config.yaml
model: "sound classifier"
dataset: "synthesized solo parts of chorales (CocoChorales)"
win_length: 512
mlp_ratio: 2
inner_norm: false
experts_per_token: 1
shared_expert: false
optimizer: "adamw"
beta1: 0.9
final_lr_fraction: 0
warmup_steps: 340
weight_decay: 0.2
Rows from block 5 of a small sound classifier, named by matrix and row number. Rows with one number within an expert belong to one neuron, the router's apart. Each number is 128 + 24 x the weight over its row's rms, rounded and kept within 0 to 255. All counts start at 0.
Before each expert's rows are labels from the 100 clips, of 14848, where the router gives the expert most weight on average: "responds to" is what is common among them. Only what is clearly more common there than usual is listed. The data: synthesized solo parts of chorales (CocoChorales).
# router: router (model.blocks.5.mlp.router.weight, 8x192), inputs 0-191
# gate: expert gate (model.blocks.5.mlp.gate, 8x384x192), inputs 0-191
# up: expert up (model.blocks.5.mlp.up, 8x384x192), inputs 0-191
# down: expert down (model.blocks.5.mlp.down, 8x192x384, transposed), outputs 0-191

# expert 7
responds to: trumpet; note D5; note E5
router.7 [143 151 121 142 142 180 121 149 122 153 141 126  88 101 170 154 101 133 147  91 160 171 126 167 122 111 116  84 138 140 139 126 110 103 107 130 132 100 113 100  98 148 109 136 124 157 123 121 109 166  71 147 122 141 103 125 196 143 197  95 102 127 135 130 116 137 120 139 127 100 142  88 109  96 103 148 125 125 113 120 110 156 160  90 195 135 116 113 147 105 106 137 117 114 110 167  77 131 159 143 124 100 132 159 157 141 151 175 107  94 137  93 103 102  88 134 110 149 112  94 168 153  97 136 131 124 131  79 107  79 118  96 113 149 133 139 163 159 142 124 115 168 139 124 113 130 133 142 150 126 133 130 109 120 124 142 128 105 108 113 138 132 124 106 160 104 173 103 141 142 105 128 142 153 134 146  94 139 157 155 139 115 143 157 116 148 126 129 127 103 170 149]
gate.0 [138 131 158 133 121 128 154 113  96 111 162 137 171 150 131  88 122 135 125 140 136 170 112 137 104 139 152 166 100 132  96 160 118 112 108 131 130 127 155 153 120 109 147 114 111 150 141 100 148 121 117  77  88 115 106 119 137 131 128 131 104 130 137 142 131 156 130 145 114 157 133 160 164  77 156 119  94 132 117 146 121 132 137 159  94  84 108 117 134 158 138 121 133 160 134  86 173 101  83 147 133 137 125 100 170  90 112 136 129 146 160 137 122 141 110 130 142 118  95 123 150 130 168 104 130 163  87 161 169 140 114 163  96 143 157 131 132  91 160 115 108 109 126 113 120  96 140 122 167 158 126 156 134 129 128 116 164 110 132  81  78  91 128 164 157 171 161 163 115 141 144 171 112 138 175 155  93 149 145 110 168 153  72 151  92 113 146 106 117 137 123 158]
up.0 [110 129 134 106 132 151 145  91 144 118 109 150  91  97 128 107 144 112 135 108 135  92 174 123 139 105 118 201 129 110 179 170  98 142 143 165 147 150 119 121 113 103 161 130 116 185 130 136  91 122 145 126 157 140 102 105 144 149 125 105 124 137  63 137 122 152 147 127 122 160 120 121 129 122 124  72 120 150 114 144  82 119 114 116 119 163 105 117 145 124 111 182 139 126  79 138 115 107 120  98  92 104 176 137  90 152 159 111 130  96 161 149 114 103 126 134 127  95 140 143 126  59 124 107 148  87 129  83 149 109 142 135 154  83 174 115 164 158 120 117 130 146  95 127 116 109 157 129 138 117 129  96  95 138 115 138 105 174 141 121  93 129 134 169 173 147 149 116 125 144 112 161 135  91 149 120 101 125 137 121 157 125 151 142 121 122 144 118 141 112 131 144]
down.0 [ 76 133  93 160 177 122 145 133 156 163 135 115 127 132 130 163 154 167 151 120 111 116  89 113 119 168 136 129 142 104 155 145 150 117  92 122  90  58 125 154 137 132 120 115 152  49 119 107 147 136 132 118 118 117 114 144 135 101 128 130 157 119 176 131  90  97 165 107  91 132 116 160 126 112 143 171 112 128 143 109 131 113 188  84 147 144  89 106 138 128  72 125 127 124 105 162 127  51 146 133 128  84 172 122 134 109 127 139 112 135  62 133 132 154 117  97  81 135 126 119 129 126 130 118 152 140 111 146 163 166 131 128 162 111  93 112 126 111 123 136 104 135 131 138 127 121 107 161 127 129 161 100 120 133 126 135  86 136 139 142  95 139 119 141 139 119 160 133 170 122 142 119 108 108  85 140 143 155 155 101 103 113 139 122 149 117 122 135 155 119 116 124]

# expert 3
responds to: horn; note A#4; note B4; note A4
router.3 [143 123 113  71 146 145 107 126 100 151 152 153 123 175 128 153 123  97 101 165 154 110 144 122 116 125 158 138 112 109 171 106 142 122  99 151 151 102 164 149 125 143 131 142 127 132 101 111 173 127 119 117 148 125  81 148 124 147  74  89 154 116 116 125 169 115 115  93 154 168  86 111 139  92  96 119  68 152 147  82 135  99 119 123  69 110 107 144 153 140 172 163 148 142  82  96 156 122  89 164 116 103 108  96  85 104 135 129 130 131 151 115 155 100 130 126 105 181  85 104 134 125 101 143 149 118 136 128 100 116 132 129 137 130 111  95 144 129 110 135 125  90 112 117 122  80 167 123 128 169 112 102 115 131 144 152 134 149 106 100 127 131 177 156 140 144 111 141 152 122 159 113 142 122 138 165 133 124 108 142 133 120 164 137 135 106 136 138  86 110 140 149]
gate.0 [157 143 116 128 149 128 106 128 108 138 171 120 116 176 100 163 120 101  72 108 114  58 139 122 137 151 107 155 132 134 132 110 152 142 117 179 137 136 136 162 119 105 149 132 100 146 115 132 114 113 144 105 150 101 106 155 115 133  95  74 129 129 143 147 130 125 152 112 164 156 124 102 124 139 104 116 122 158 120 119 153 137 134 116  66 112 108 153 144 185 112 167 128 153  94 118 160 131 118 116 121 140 130 135  87  97 141 131 132  54 140 108 148 149 116 181 123 137 111 114 122 101 113 125 153 111 114 131  95 108 123 138 130 167 115 121 136 167 127 133 130  99  90 136  97 101 127 133 146 135 143  71 147 132 110 151 121  85 161  76 123 123 141 208 129 132 117 159 116 155 119 109 113 115 142 142 134 136 135 152 121 111 144  92 105  62 131 101 106 130 129 111]
up.0 [159 147 126 128 156 117  90 138 109 153 160 137 114 176  98 158 126  95  89  95 124  84 137 123 154 144 107 140 117 127 131 110 166 131 123 176 134 128 145 165 124 112 150 132 114 147 109 132 118  97 146 119 136  92 113 159 123 141 100  91 139 131 134 153 132 115 169 118 149 144 115  81 134 124 110 115 125 150 131  99 149 133 106 127  64 111 104 153 135 177 117 191 131 157 104 121 162 103 101 124 118 147 130 135 107  95 143 127 133  61 154  85 160 158 106 162 106 136 111 124 137 114  94 123 164 129 119 107 107 119 117 133 148 147 102 122 134 164 107 154 124 104 118 130  89  92 144 136 153 121 137  64 144 139 102 158 135  83 169  90 123 116 132 205 117 139 120 155 116 143 135 109 112 129 132 148 133 149 125 140 115  99 154  96 119  83 142 101  84 133 127 125]
down.0 [143 126 161  94 126 139 113 110 109 145 167 118 101 169 108 126 132 119 119 135 137 100 113 151 147 140 100 195 144 140 122 134 170 123 163 152 117 156 130 175 111 132 164 148 124 138 114 138 123 115 167  86  86 113 111 146  73 117  72 138 115 116 192 130  99 142 150 103  93 161 147 133 126 130 128 141 147 156 132  91 119  81 130 147  59 106 134 109 161 137 139 142 135 155  96 127 161 130 145 119 117 141 144 109 112 107 142 101 116 125 170 156 144 140 166 149 121 135 138 152 143  94 130 139 171 132 104 187 123 134 134 122 117 165 135 102  79  97 119 114 153  94 105 117 148 121 149 183 146 120 126 140 140 134 142 152 108 158 155 123 116 120 123 134 118  82 111 166 140 122  81 130  87 146 127 126 152 133 108 140 140 116 149 122 114  91 144  79 137 162 123 119]

# expert 6
responds to: bassoon; note C4; note G#3; note A#3
router.6 [ 77 143 134 127 134 118 167 104 127 104 127 142 183 111  86 106 130 177 109 154 137 122 110 113  97 121 160 116 136 110 100 106 116 157 128 141 131 152 132 103 149 103 100  96 144 147 123  95 122 166 105 100 151 155 137 132 123  94 136 152 102 167 101 159 128  90 150 173 122  94  89 143 147 170 116 115 143  70 160 150 144 110 159 124 136 149 116 149 125 145 142 114 124 165 143 102 118 106 118 139 155 147  97 144 112 108 142 127  92 133  97 136 163 170 110 139 150  96 165 128 111 152 152 144 113 135 112 138 155 133 116 134 115  98 127 113 110 112 153 128 102 106 169 110 132 162  74  80 124 154 126 171 111 143 129 116 141  92 117 146 101 102 116  99 115 163 178  80 142 143 145 142 134 113 129 140 119 135 142 127  76 184 103 127 102 164 154 150 161 120 113 142]
gate.0 [122 148 211 162 131 150 148 129 101  85 107 143  99 150 119 117 115 107 156 122 127 149  90 117 100 171 105 169 153 126 113 194 128 118 208 107 138 132 142 158 125 127 127 138 122 140 111 115 119 126 125 105 136 162 167 139 138 115 135 122 147 127 138 139 148 125  93  74  84 123 142 100 157 117 115 102 107 138  87 147 149 141 119 112 139  95 110 126 157 120 169 132 107  99  32 153 137 131 160 144 114 128 143 121 112 135 182 127 125 106 131 129 117 144 102 122 105 155 153 134 127 133 136 121 134 129 130 143 120 133 137 136 158 141 158 130 132  99  91 161 174 124  89 118 124 108 119 114 120 144 157 110 121 106 107 181 113 172 163 150 106 126 109 144 136 112 159 110 160 151  96 139 126  89 109 117 118 165 121 165 118 138 133 153  96 121 127 133 125 144 122 155]
up.0 [161 139 160 131  88 116 121 131 123 145 151  83 157 144 125 154 144 109 123 109  86  92 120 164 143 121 107 167 112 163 122 167 199 131 110 127  97 146 122 122 140 159 138 151 128 154 139 140 157  95 150 113  81 112 121 112  93 170 115 149 153 136 114 155 160 130 138  73 155 112 119 111  89 158 141  97 141 137 102 110  85 147 126 180  77 109 128 165 115 101 107 116 116 135 130  87  83 151 161 136 162 114 160 131 120 127  92 135 109 113 137 149 130  93 120 125 145 115 122 135 134 110 130 171 126  92  94  95 140 191 143 132 144 121 152 148 123 164 152 132 144 135  99 110 117 102 135 112 104 148 118 111 139 109 115 121 132 150 116 147 137 136 161 137 177 130  75 111 136 131 131 113 175 161 136 145 107 153 157 125 148  82 132 105 130 118 135 102  94 141 108 105]
down.0 [204 148 101 136 150 159 170 155 114  95 137 118 144 152 134 105 141 132 105 112 128 113 104  97 138 111 153 113 143 103 134 127 172 118 110 160 145 137 145 208 134 126 120 129 135 175 147 137 126 164 139 140 134 164 145 158 144  98 140 116  89 123 102 154 122 135 136 146 107 106 164 128 132 145  92  92 138 119 132 127 112 138 106 136 139 129 115  89 158 117 127 117  86 122 116 149 117  96 193 109 131 113 111 146 130 122 111 135 139 126 103 160  83  76 107 112 136  73 137 110  92  73 179 107 147 137 138  99 111 115  77 101 146  98 168 115 144 123 110 134 118 149  85 134 124 158 152 144 165 153 166 106 110 126 145 131 127 106  83 157 110 125 146 136 151 116 123 132 123 140 156 124 142 107  90 114 125 130 105 100 105 141 152 126 109  79 149 140 143 147  92 137]

# expert 5
responds to: violin; flute; note E5; note D#5
router.5 [146 137 111 162 120  98 128 107 142  88 133 124  93  90 121 101 133 120 134 150 103 132  86 120 140 149  88 139 135 115 128 125 125 131 160 163 162 133 126 148 138 137 107 100 125  76 138 182 106  99 146 150 138  85 146 158 127 125 104 155  75  88 124 157  74  93 164  92 147 145  97 154 108 149 122 135 160 175 156 136 163 169  95 158 109 119 160 110 175 123 114 136 124 120 161 138 146 144 155 127 109 128 116  87 128 100 180 117 133 132 132 120 105 104 129 103 185 124  96 159 124 137 129 136 143  88 111 145 124 134 176 155 143 111 106  97 129 121 135 158 114 116 129 170 160 108 113 124 150 100 131 120 152 139  95 106 132 132 114 121 167  90 159 139 101 145 125 154 141  97 103 144 118 113  98  77 126 106 110 166 166 124 102 100 118 149 120 116 129 113 114 154]
gate.0 [119 112 172 107 165  72 107 146 127 122  93 143 120 136 150 124 130 105 130 159 138 156 122 129 113 129 186 114 140 116 120 117 127 121 146 159 106 163 134  84 160 140 123 117 143 144  92 129 112 152 129  96 127 146 132 159 129 113 111 137 156 145 111 136 145 133 125 122  79 140 113 131 113 113 124 144 121 162 148 140 154 143 169 165 115 142 155  97 125 137 148 136  98 113 120 119 126 151 124 130  91 156 118 119 138 106 114 135 160 127 135 156 126 115 140 148 143 110 124 117 121 152 131 142 129 179 118 107  88 127 134 116 120  87 167 169 113  93 130 130 100 153 138  81 152 174 100 114 102 106 112 195 165 143 108 126 100  98 129 151  93 123  97  81 137  68  90  92 107 194 126 146  84 145 162 138 147  72 126 115 162 111 151 180 118  99 139 140 134 127 165 109]
up.0 [109 123 145 114  87 148 137 145 100 124  97 146 145 110  86 140 161 122 123 135 109 116 118 104  84 135 105 148 147 124 115 148 136 191 136  98 133 109 151 143 133 160 131 155 106  97 131 119 158 134 157  80 179 114 112 135 131  98 137 121 108 111 109 149 115 106 126 102 124 136 140 128 110 117  95 133 109 106 166 152 139 116 136 165 133 144 127 108 127  97 107 171 157 143 151  82 129 123 105  86 164 185 143  79 146  90 179 143 134 156 161 119 138 134 105  85 110 107 119 106  87 122 148 101 137 138 146 154 127  97 130 124 137 120  97 151 124 121 113 119 127 135 124  71 179 101 106 139 127  85 129 112 140 126 122 110 133 165 142 141 128 132 179 112 112 114 120 102  66 115 108 106 117 122 130 140 115  78  97 138 178 122  73  96  90  98 134 116  99 123 109 127]
down.0 [136 109 105 166 133 149 155 119 153 127 130 105 127 135 150  85 140 167 103 121 109 155 119 108 147 132 145  79  93 109 106 131 141 105 123 112 128 120 147 122 141 128 112 107 124 130 197  95 133 175  97 128 158 176 172  94 192 115  94 113 131 129 166 131 159 109 166 151 142 132 115 122 125 166 148 124  88  90 138 137 114  62 141  98 136 113  97  95  86 163 124  93 142  87 133 116 104 103 119 148  77 113 144 160 149 124 137 120 129 110 141  93  90 167 156 160  97  85  83 170 155 121 160 111 146 133 117 126 159 155  86 133 106 148 145 125 137  89 124  87 116 144 104 124 144 116 148 122 125 133 146 121 163  96 167 127 124 120 131 127 133 130 149 153 124 154 115 143 152 124 152 164 114 103 144 126 150 125 104 153 139 141 156 135 139 133 132 113 109 124  96 129]

# expert 4
responds to: cello; note A#3; note C4; note A3
router.4 [139 175 114 146 156 117 135 154  82  70 103 119 145 184  99 164 140 110 116 133 163 140 129 118 142 145 176 137 163  99  85 163 100 167 138 122 110 124 138 122 105  84 126 149 129 166 138 106 147 168 103  85 114 183 151 122 141 151 133 135 139 177 121 158 133 129 145 159 108 104 154 129 129 122 160 122 136 138 108 135 112 157 155  83 131  98 136 146 110 172 112  88 148 148 122 129  86 114  90 120 149 157 124 177 104 105 115 125 135 132 106 132 144 168 131 128 136  95 134 150 109  99 179 115 100 146 128 141 124 106  99 140  98 147 156 172 143 129  89 148 103 115 104 137 111 148 130 131 122 122 153  94 127 131 151 143  93  77 147 150 103 151 120 127  82 132 140 135 133 102 138 114 137  81 120 112 156 171 144 136 131 145 142 111 130 130 118 114 145 149 117  80]
gate.0 [ 96 104 102 151 109 111 136 168 186 139 118 118 173 124 139 129 146  97 106 136 102 132 104  91 128 132 122 131  86 165 129 125 143  41  73 119  94 109 110 165 139 122 156 130 112  90 147 126 127  68 150 143 131 118 116 121 167 100 133 128  92 106 141 121 107 126 111 119 139 110 137 141 141 157 138 118  85 135 121 115 135 141 119 156 103 117 129 125 109 123 146 123  82  83 138 148 162  86 120 120 166 104 152 151 135 164  74 145 101 126 110 119  98 135 165 153 125  89 117 126 131 157 119 162 206  94 140 130 111 126 102 131 120  85 190 100 109 136 104 112 120 126 139 130 120 136 118 112 111 104 125 131 111 180  95 136 151 146 100 140 154 145  98 141 120  86 137 135 149 119 152 125 155 148 138 151 142 108 137 150 136 116 127 127 112 140  88 128 111 102 121 110]
up.0 [ 92 132 110 145 153 121 145 126 140 121  97  98 144 131 152 145  71 143 110 112 126 156 160 167 111 122 126 144  82 102 125  99 158  80 100 101  72 137  99 102 160 121 100 130 118 134 128 126 120 141 160 152 132 149 103  79 133 143 158 140 106 159 157 133 116  96 138 146 103  92 144 142 137 124  99 119 168  88  99  75  99 137 126 141 137 140 171 142 126  83 113 130  78 117 115 138 115 150  99  94 118 139 170 140 107 165 124 136 137  99 121 131 110 123 192 139 153 131 120  97 159 185 149 112 123 113 107 156 116  87 122 135 143 124 159 136 109 164  88 101 116 132 125 169 124 141 147 161  89 113 157 135 186  95 156 113 148 148 149 114 137 120 144 139 117 120 100 138 141 109 152 136 137 155 158 162  98  84 125 106 140 116 140 160 129 118 131 126 139 117 130  95]
down.0 [128 136 101 140 107  98 151 118 120 112 168  84 176 116 149 142 104 138 132 141  96 133 131 126 140 144 132 117 111 149  92 133 120 106 126 171 112 110 124 124 142 143  96 147 115 137 153 101  94 181 152 146  98 123 111  89 105 129  73 111 133 186 103 133 166 125 119 120 141 107 116  71  71  95 139 131 151 149 136 142 176 139  89 115 145 105 166 111 120 137 114 132 129 149 157  95 136  97 105 163 132 155 114 132 153 150 139 143 111 141 122 160 121 109 146 157 115 139 105 162 134  99 136 106 137 136 112 159 128 127 120  82 146 122 131 135 117 112 151 115  96 109 109 135 151 106 126 100 124 106 167 123 136 108 157 162 141 104 144  87 124 107 175 142  59 114 124 112 133 110  82  70 122 136 132 128 166 139 139  94 100 156 112  73 176 104 147 144 122 149 134 118]

# expert 0
responds to: viola; note E4; note F#4
router.0 [130 106 143 127 152  98 144 143 150 123 108 110 138 152  86 133 125 108 160 136  97  94 148  85  92 107 151  85 109 125 155 143  72 143 118  89 141 118 148  77 146 145 143 137 152 145 101 121 119 127 141 183 171 145 144 145 134 157 135 139 162 113 125 132 160 125 114 141 163 108 155  81 164 150 130 116 115 122 137 155 116 124 146 123 161 149 128 118 113 166 114 146 113 101 128  75 126 116  76  91 137 146 123 107 160  99 117 139 132 120 120 105 167 174 109 145 112 156 121 145 153 124 116  92 125  80 143 116 110  78  86 100 176  91 114 116 136 179 137 121  96 115 122 126 120 142 126 143 180 149 131  86 111 155 142 163 155 135 112 106 162 130 134 132 131 140  94 128  88 141 172 139 165 100 138 121 102 129 173 108  97 113 120 131  96 115 140 158 135 123 146 116]
gate.0 [112 128 100 156 114 102 106 129 125  95 116 119 141 114  99 139 199 141 124 114 111 151 171 118 116 155 149 107 132 164  67 111 142 133 135 173 127 120 131 120 116 144  93 142 132 104 119 146 158 144 141  85 123 172 149 106  89 138 186 167 128 155 124 156 139 115 128 115 140 149 165 158 125  71 119 147 134 178 136 114 123 188 111 145  95 115 126 119 128 122 122  96 133 120  88 180 127  95 126 148 126 125 168 126 117 137 143 111 118  76 160 159 100 136 111 121 110 112 141 122 129  91 134 133 168 120  90 153 123 113 136 120  96 131 135 117 108 174 154 123 186 117 118 125 131 136 137 118 135 116 141 146 139 102 137 131 129  76 118 140 136 164 143 143  96 153 140 117 121 142  90 132 125  99  91 128 135 156 158 171 138  96 172 159 143 183 121 105 130  96 132 109]
up.0 [142 129 103 102 166  98 165 162 147 162  68 104 138 142 156  90 138 114 131 143 147 143 126 131 117 141 103  88 157 159 103  90 138  96  89 127 139  96 128 130 132 121 115 126 139 157 159 135  95 124  81 152 131 130 111 119 142 169 110 113 113 135 136 123 107 149 107 160 126 141 158 152 122 113 150  98 122 142 115  97 137  96  91 120 148 153 169 158 156 178 142 132 106 173 174 156 108 155 140 117 112 143 154 108  88 104 143  87 175  97 116 172 200 122 133 182 143 138 137 119 141 118 140 143 120 104 144  94 139 131 146 126 114 135 107 120 126 109 154 164 144 150 132 144 187 145 123 111 108 103 127 117 117 126 102 151 130 120 104 158 121 105 159 132 137 143 145 130 146 159 122 120 171 180 134 162 115 103 172 169 147 153 152 136 134 121  96 114 120 118 143 115]
down.0 [108 132  75 128 127 134 101  94 135 132 103 115  73 117 118 102 126 114 131  64 144 118 127 143 119 122 109  86 121 126 129 115 118  99 107 142 139 138 132 124  87 146 129 128 120 156 123  79 123  80 121  75 105 121 137 149 141 135 146 128 121 134 108 137 109 126 127  99 139 134 117 141 127  96 110 142  81 114 117 192 125 121  99 133 157 141 125 147  74 166 104 136 162  79 141 157 117 141 132 156 108  85 134 167 156 139 135 112 117 128 130 120 163 101 137 139 126 162 145 119 131 126 105 140 114 132 139 128 138 127 128 129 107 157 127 106 102 136 150  89 127 137 121 148 141 115 144 114 101  92 117 194 110 132 155 129 140 143 106 172 188 152 112 145 111 115 200  99 204 129 104 101 152 151 132 128 141 149 157  97 143 107 191 145 131 122 129 153 111 111 158 158]

# expert 2
responds to: double bass; note G#3; note A#3
router.2 [110  75 139 106 105 124 106  88 184 157 120 141 132 102 147 130 136 164 127 106 105 115 135 141 157 134  85 158 124 126 136 137 161 132 134 125 108 147 125 150 144 146 147 123 127  95 150 111  95  60 174 145 122  59 132  91  97 112 131 153 126 118 125 113 121 161 110 147 128 134 139 145 143 136 131 153 162 116 116 140 123  62 141 173 103 139 130 103 111  94 116 108 126 114 118 132 140 123 139 123 123 112 151 107 107 168 119 108 154 165 135 166 118 132 172 146 130 112 146 111 126 128 112 156 124 125 132 140 174 177 116  91 132 125 127 133 121  60 116  85 178 145 162 123  85 125 126 109 116  99 132 153 146 150 122  98 123 134 109 138 142 110  80 103 164 107 152 147 162 103 118 113 105 169 132 128 157 130  91  88  88 116 114 121 154 159  95 154 115 130 114 153]
gate.0 [152 170 155 129 142 136 145 117 123 190 110 124 148 180  98 133 156 136  88 140 126 143 145 170  76 126 124 119 131 132 160 115 140 157  91 137 119 110 125 180 117 128 157 147 136 119 116 125 151 117 176 139 131 121 124  69 186  79 184  95 160  96 140 119 135  74 121 141 102 146 157 125 128 122 152 110 107 125 154 128 131 130 130 120 106 145 147 142 130 119 143 123 105 107 121 132 114 114 145 129 144 152 135 125  94 117 165 104 169 111 106  91 142 152  95 108 126 154 153 123 131 100 107 111 121 156 120 131  89 121 156 144 144 146 120 121 132 136 162 141 126 113 150 139 142  89 111 137 150 110 145 102 142  75  84  78 160 140 139 141 131 140 116 105 153 145 101 168 161 136 128 142 124 128 109 147 101 188  54 159 120 118  87 126  92 127 121 127 146 131 106 140]
up.0 [156 135 100 119 128  81 145 137  68 140 120 128 128 105 160 157 120 169  79 123 113 115 107 121 113 117 136 108 148 132 137 130 126  95 128 105 140 137 119  98 108 179 177 132 131  98 145 146 141 103 146 141 118 122 178 129 125 122 135 121 104 144 100 100 129 163 119 103 127  86 106 106 133 142 155  89 136 130 138 122 136 131 138 139 120 114 130 147 119 114  90 113 111  92 156 151 146 137  73  81 103  68 132 140 117 131 108 147 128 142 120 162 108 122 117  84 116 132  81 136 150  97 149 116 168 141 116 138 154 143  94 106 138 155 124 100 111 143 118 135 107 118 135  95 166  53 113 141 122 138 128 154 124 137 143 152  96 132  96 129 146 206 123 120 140 148 178 134 127 191 155 106 171 146 162 124 124 130 136 121 115 162  95 126 124  70 119 112  99 130 128 130]
down.0 [100 133 139 101 105  94 125 104 177  89 150 126 153 133  96 137 152 131 109 152 143  99 107 158 113 106 124 151 120  99  99 135 115 140 129 111 102 160 129  90 114 135 123 142 108 130  99 135 126  95 115 164 161 175 117 125 152  94 155 121 141 119 156  95 135 106 105 151 139 143 108 136 123 150 135 118 125  64 120 126 112 107 118  94 153 120 103 138 117 148 130  90  89 144 155 106 140 134 138 105 157  81 138 141  96 134 145 156  39 119 124 127 105 127 135 124 159 150 139 191 123 144 135 156 129 143  79 138 149  76 192 135 161 170 113 140 100 111 136 143 127 137  87 123 134 131 101 134 101 120 176 107 122 128 123 104 147 130 141 125 135 137 129 108  50 143 169 149 117 134 179 123 120 164 115 137 136 116 154 168 130 124 138 150 136 135 155 142 116 146 129 114]

# expert 1
responds to: oboe; note A#4; note B4; note A4
router.1 [130 122 116 138 131 133 117 133 130 129  85 161 117 110 156 121 124 154 101 124  97 165 145 154 154 142 138 153 116 158  98  87 161 144 140 170 127 115  93 118 156 138 117  98 114 153 150 109 128  92 154 110 135 117 148  96 100 141 115 111 132 137 134 103 143 161 130 133 121 151 124 196 124 106 153 128 132 109 146 132 129 115 140 111  93 124 135 158 120 118  78 105 138 156 111 158 152 139 126 140 126 133 145 158 109 172  90 133 144 150 122 144 106 120  89 145 125  80 177  87 118 174 149 102 126 150 156 110 173 150 132 159  96 146 103 177 162 122 137 130 178 142  96 106 118 151 106  87 101 154 147 153 160  65 132 126  86 144 165 146  89 130 122  88  92 144 152 136 100 141 118  90 128 165 123 124 164 135 145 102  97 100 106 123 155 140 141 115 152 161 117 147]
gate.0 [138 132 125 169 124  85 155 114 168 147 149 132 171 130 108 123 156  94 121 123  86 102 149 141 136 121 121 142 116 102 130 149 171 122 119 132 125 126  96 102 134 128 115 151 126  99 169 172 126 129 146 128 128 105 127 118 101 164 158 139 140 142 151 124 120 151 109 152 139  92 181  86 137 170 109 151 131 136 118 119  80 144 120 127 146 126 111 137  91 123 148 144 150 130 124 140 157  95 133 117 133 141 124 116 161 176  96  71 156 146 151 149 105 164 113 103 122 102 100 187 115 131 101 156 147 146 128 164 123  58 125 104 132 116 143 105 112  93 155 137 103 147 110 146 148 118  84 121 103 148 131 142 131 135 143 107 143 116 149 130 101 151 123 142 154 135  83 165 132  62  99 156 140 136 136 174 136 118 124 148 135 159  72 133 130 136  79 156  84 143  92 135]
up.0 [132 112  69 128 116 143 161 149 152 148 162 137 143 111 138 145 107 123 153  67 131 137 114 113 133 152 122 121 120  85 158 168 115 117 104  61 136 145 110 152 114 131 143 165 121 127 163 107 153 136 129 128 128 148 137  93 107 110 118 110 127 148 128 130 113 153 129 133 170 109 192 131 115 172 124 128 142 145 157 137 118 145 122 134 124 109 119 131 110 124 132  98 181  71 131  85 138 108  87 126 188 150 123 109 171 123  85 104 131 135 158 157 138 131 163  96 157  84 152 162 112  91 127 157 124 156 120 141 133 123  86 115 100 124 152 117 124 107  83 107 148 156  90 146 145 129 130  92 104 118 135 154 158 188 159 122 141 124 139 111 152 115 129 160 117 130 134 126 150 112 145 137 169 142 152 161 142 127 102 130 156 133  98 105 161 130 119 192 132 132 129 133]
down.0 [162 134 145 122  87 138  96 138 145 156 146 114 138 131 142 135 128 127 109 117  95 142  97 139 133 129 140 162 129 170 104 170 148 112 135 113 129  94 124 171  84 113 137 144 128 138 163 152 133 140 181 140 131  66 100 123 128 117 119  95 120 120 109  96 117 187  98 126  63 151 151 136 148 118 140 135 116 104 100 130 127  73 124 129  86 100 123 164 156 126 153 127 143 151 118 137 148 150 121 129 119 131 160 110 120 143 132 151 136 155 134 129 111  90 126 116 116 113 110 101 136 141 150 139 138 133 111 110 114 160 198 115 137 148 146 127 121 109  75 125 170 132 119  85 132 111 176 114 138 134 111 131 127 103 103 107  96 163 141 170 148 112 110 137 132  88 122 143 134 132  96 118 103 199 138 135 151  83 115  55 129 101 120 160 149 165 132  96 106 126 145 151]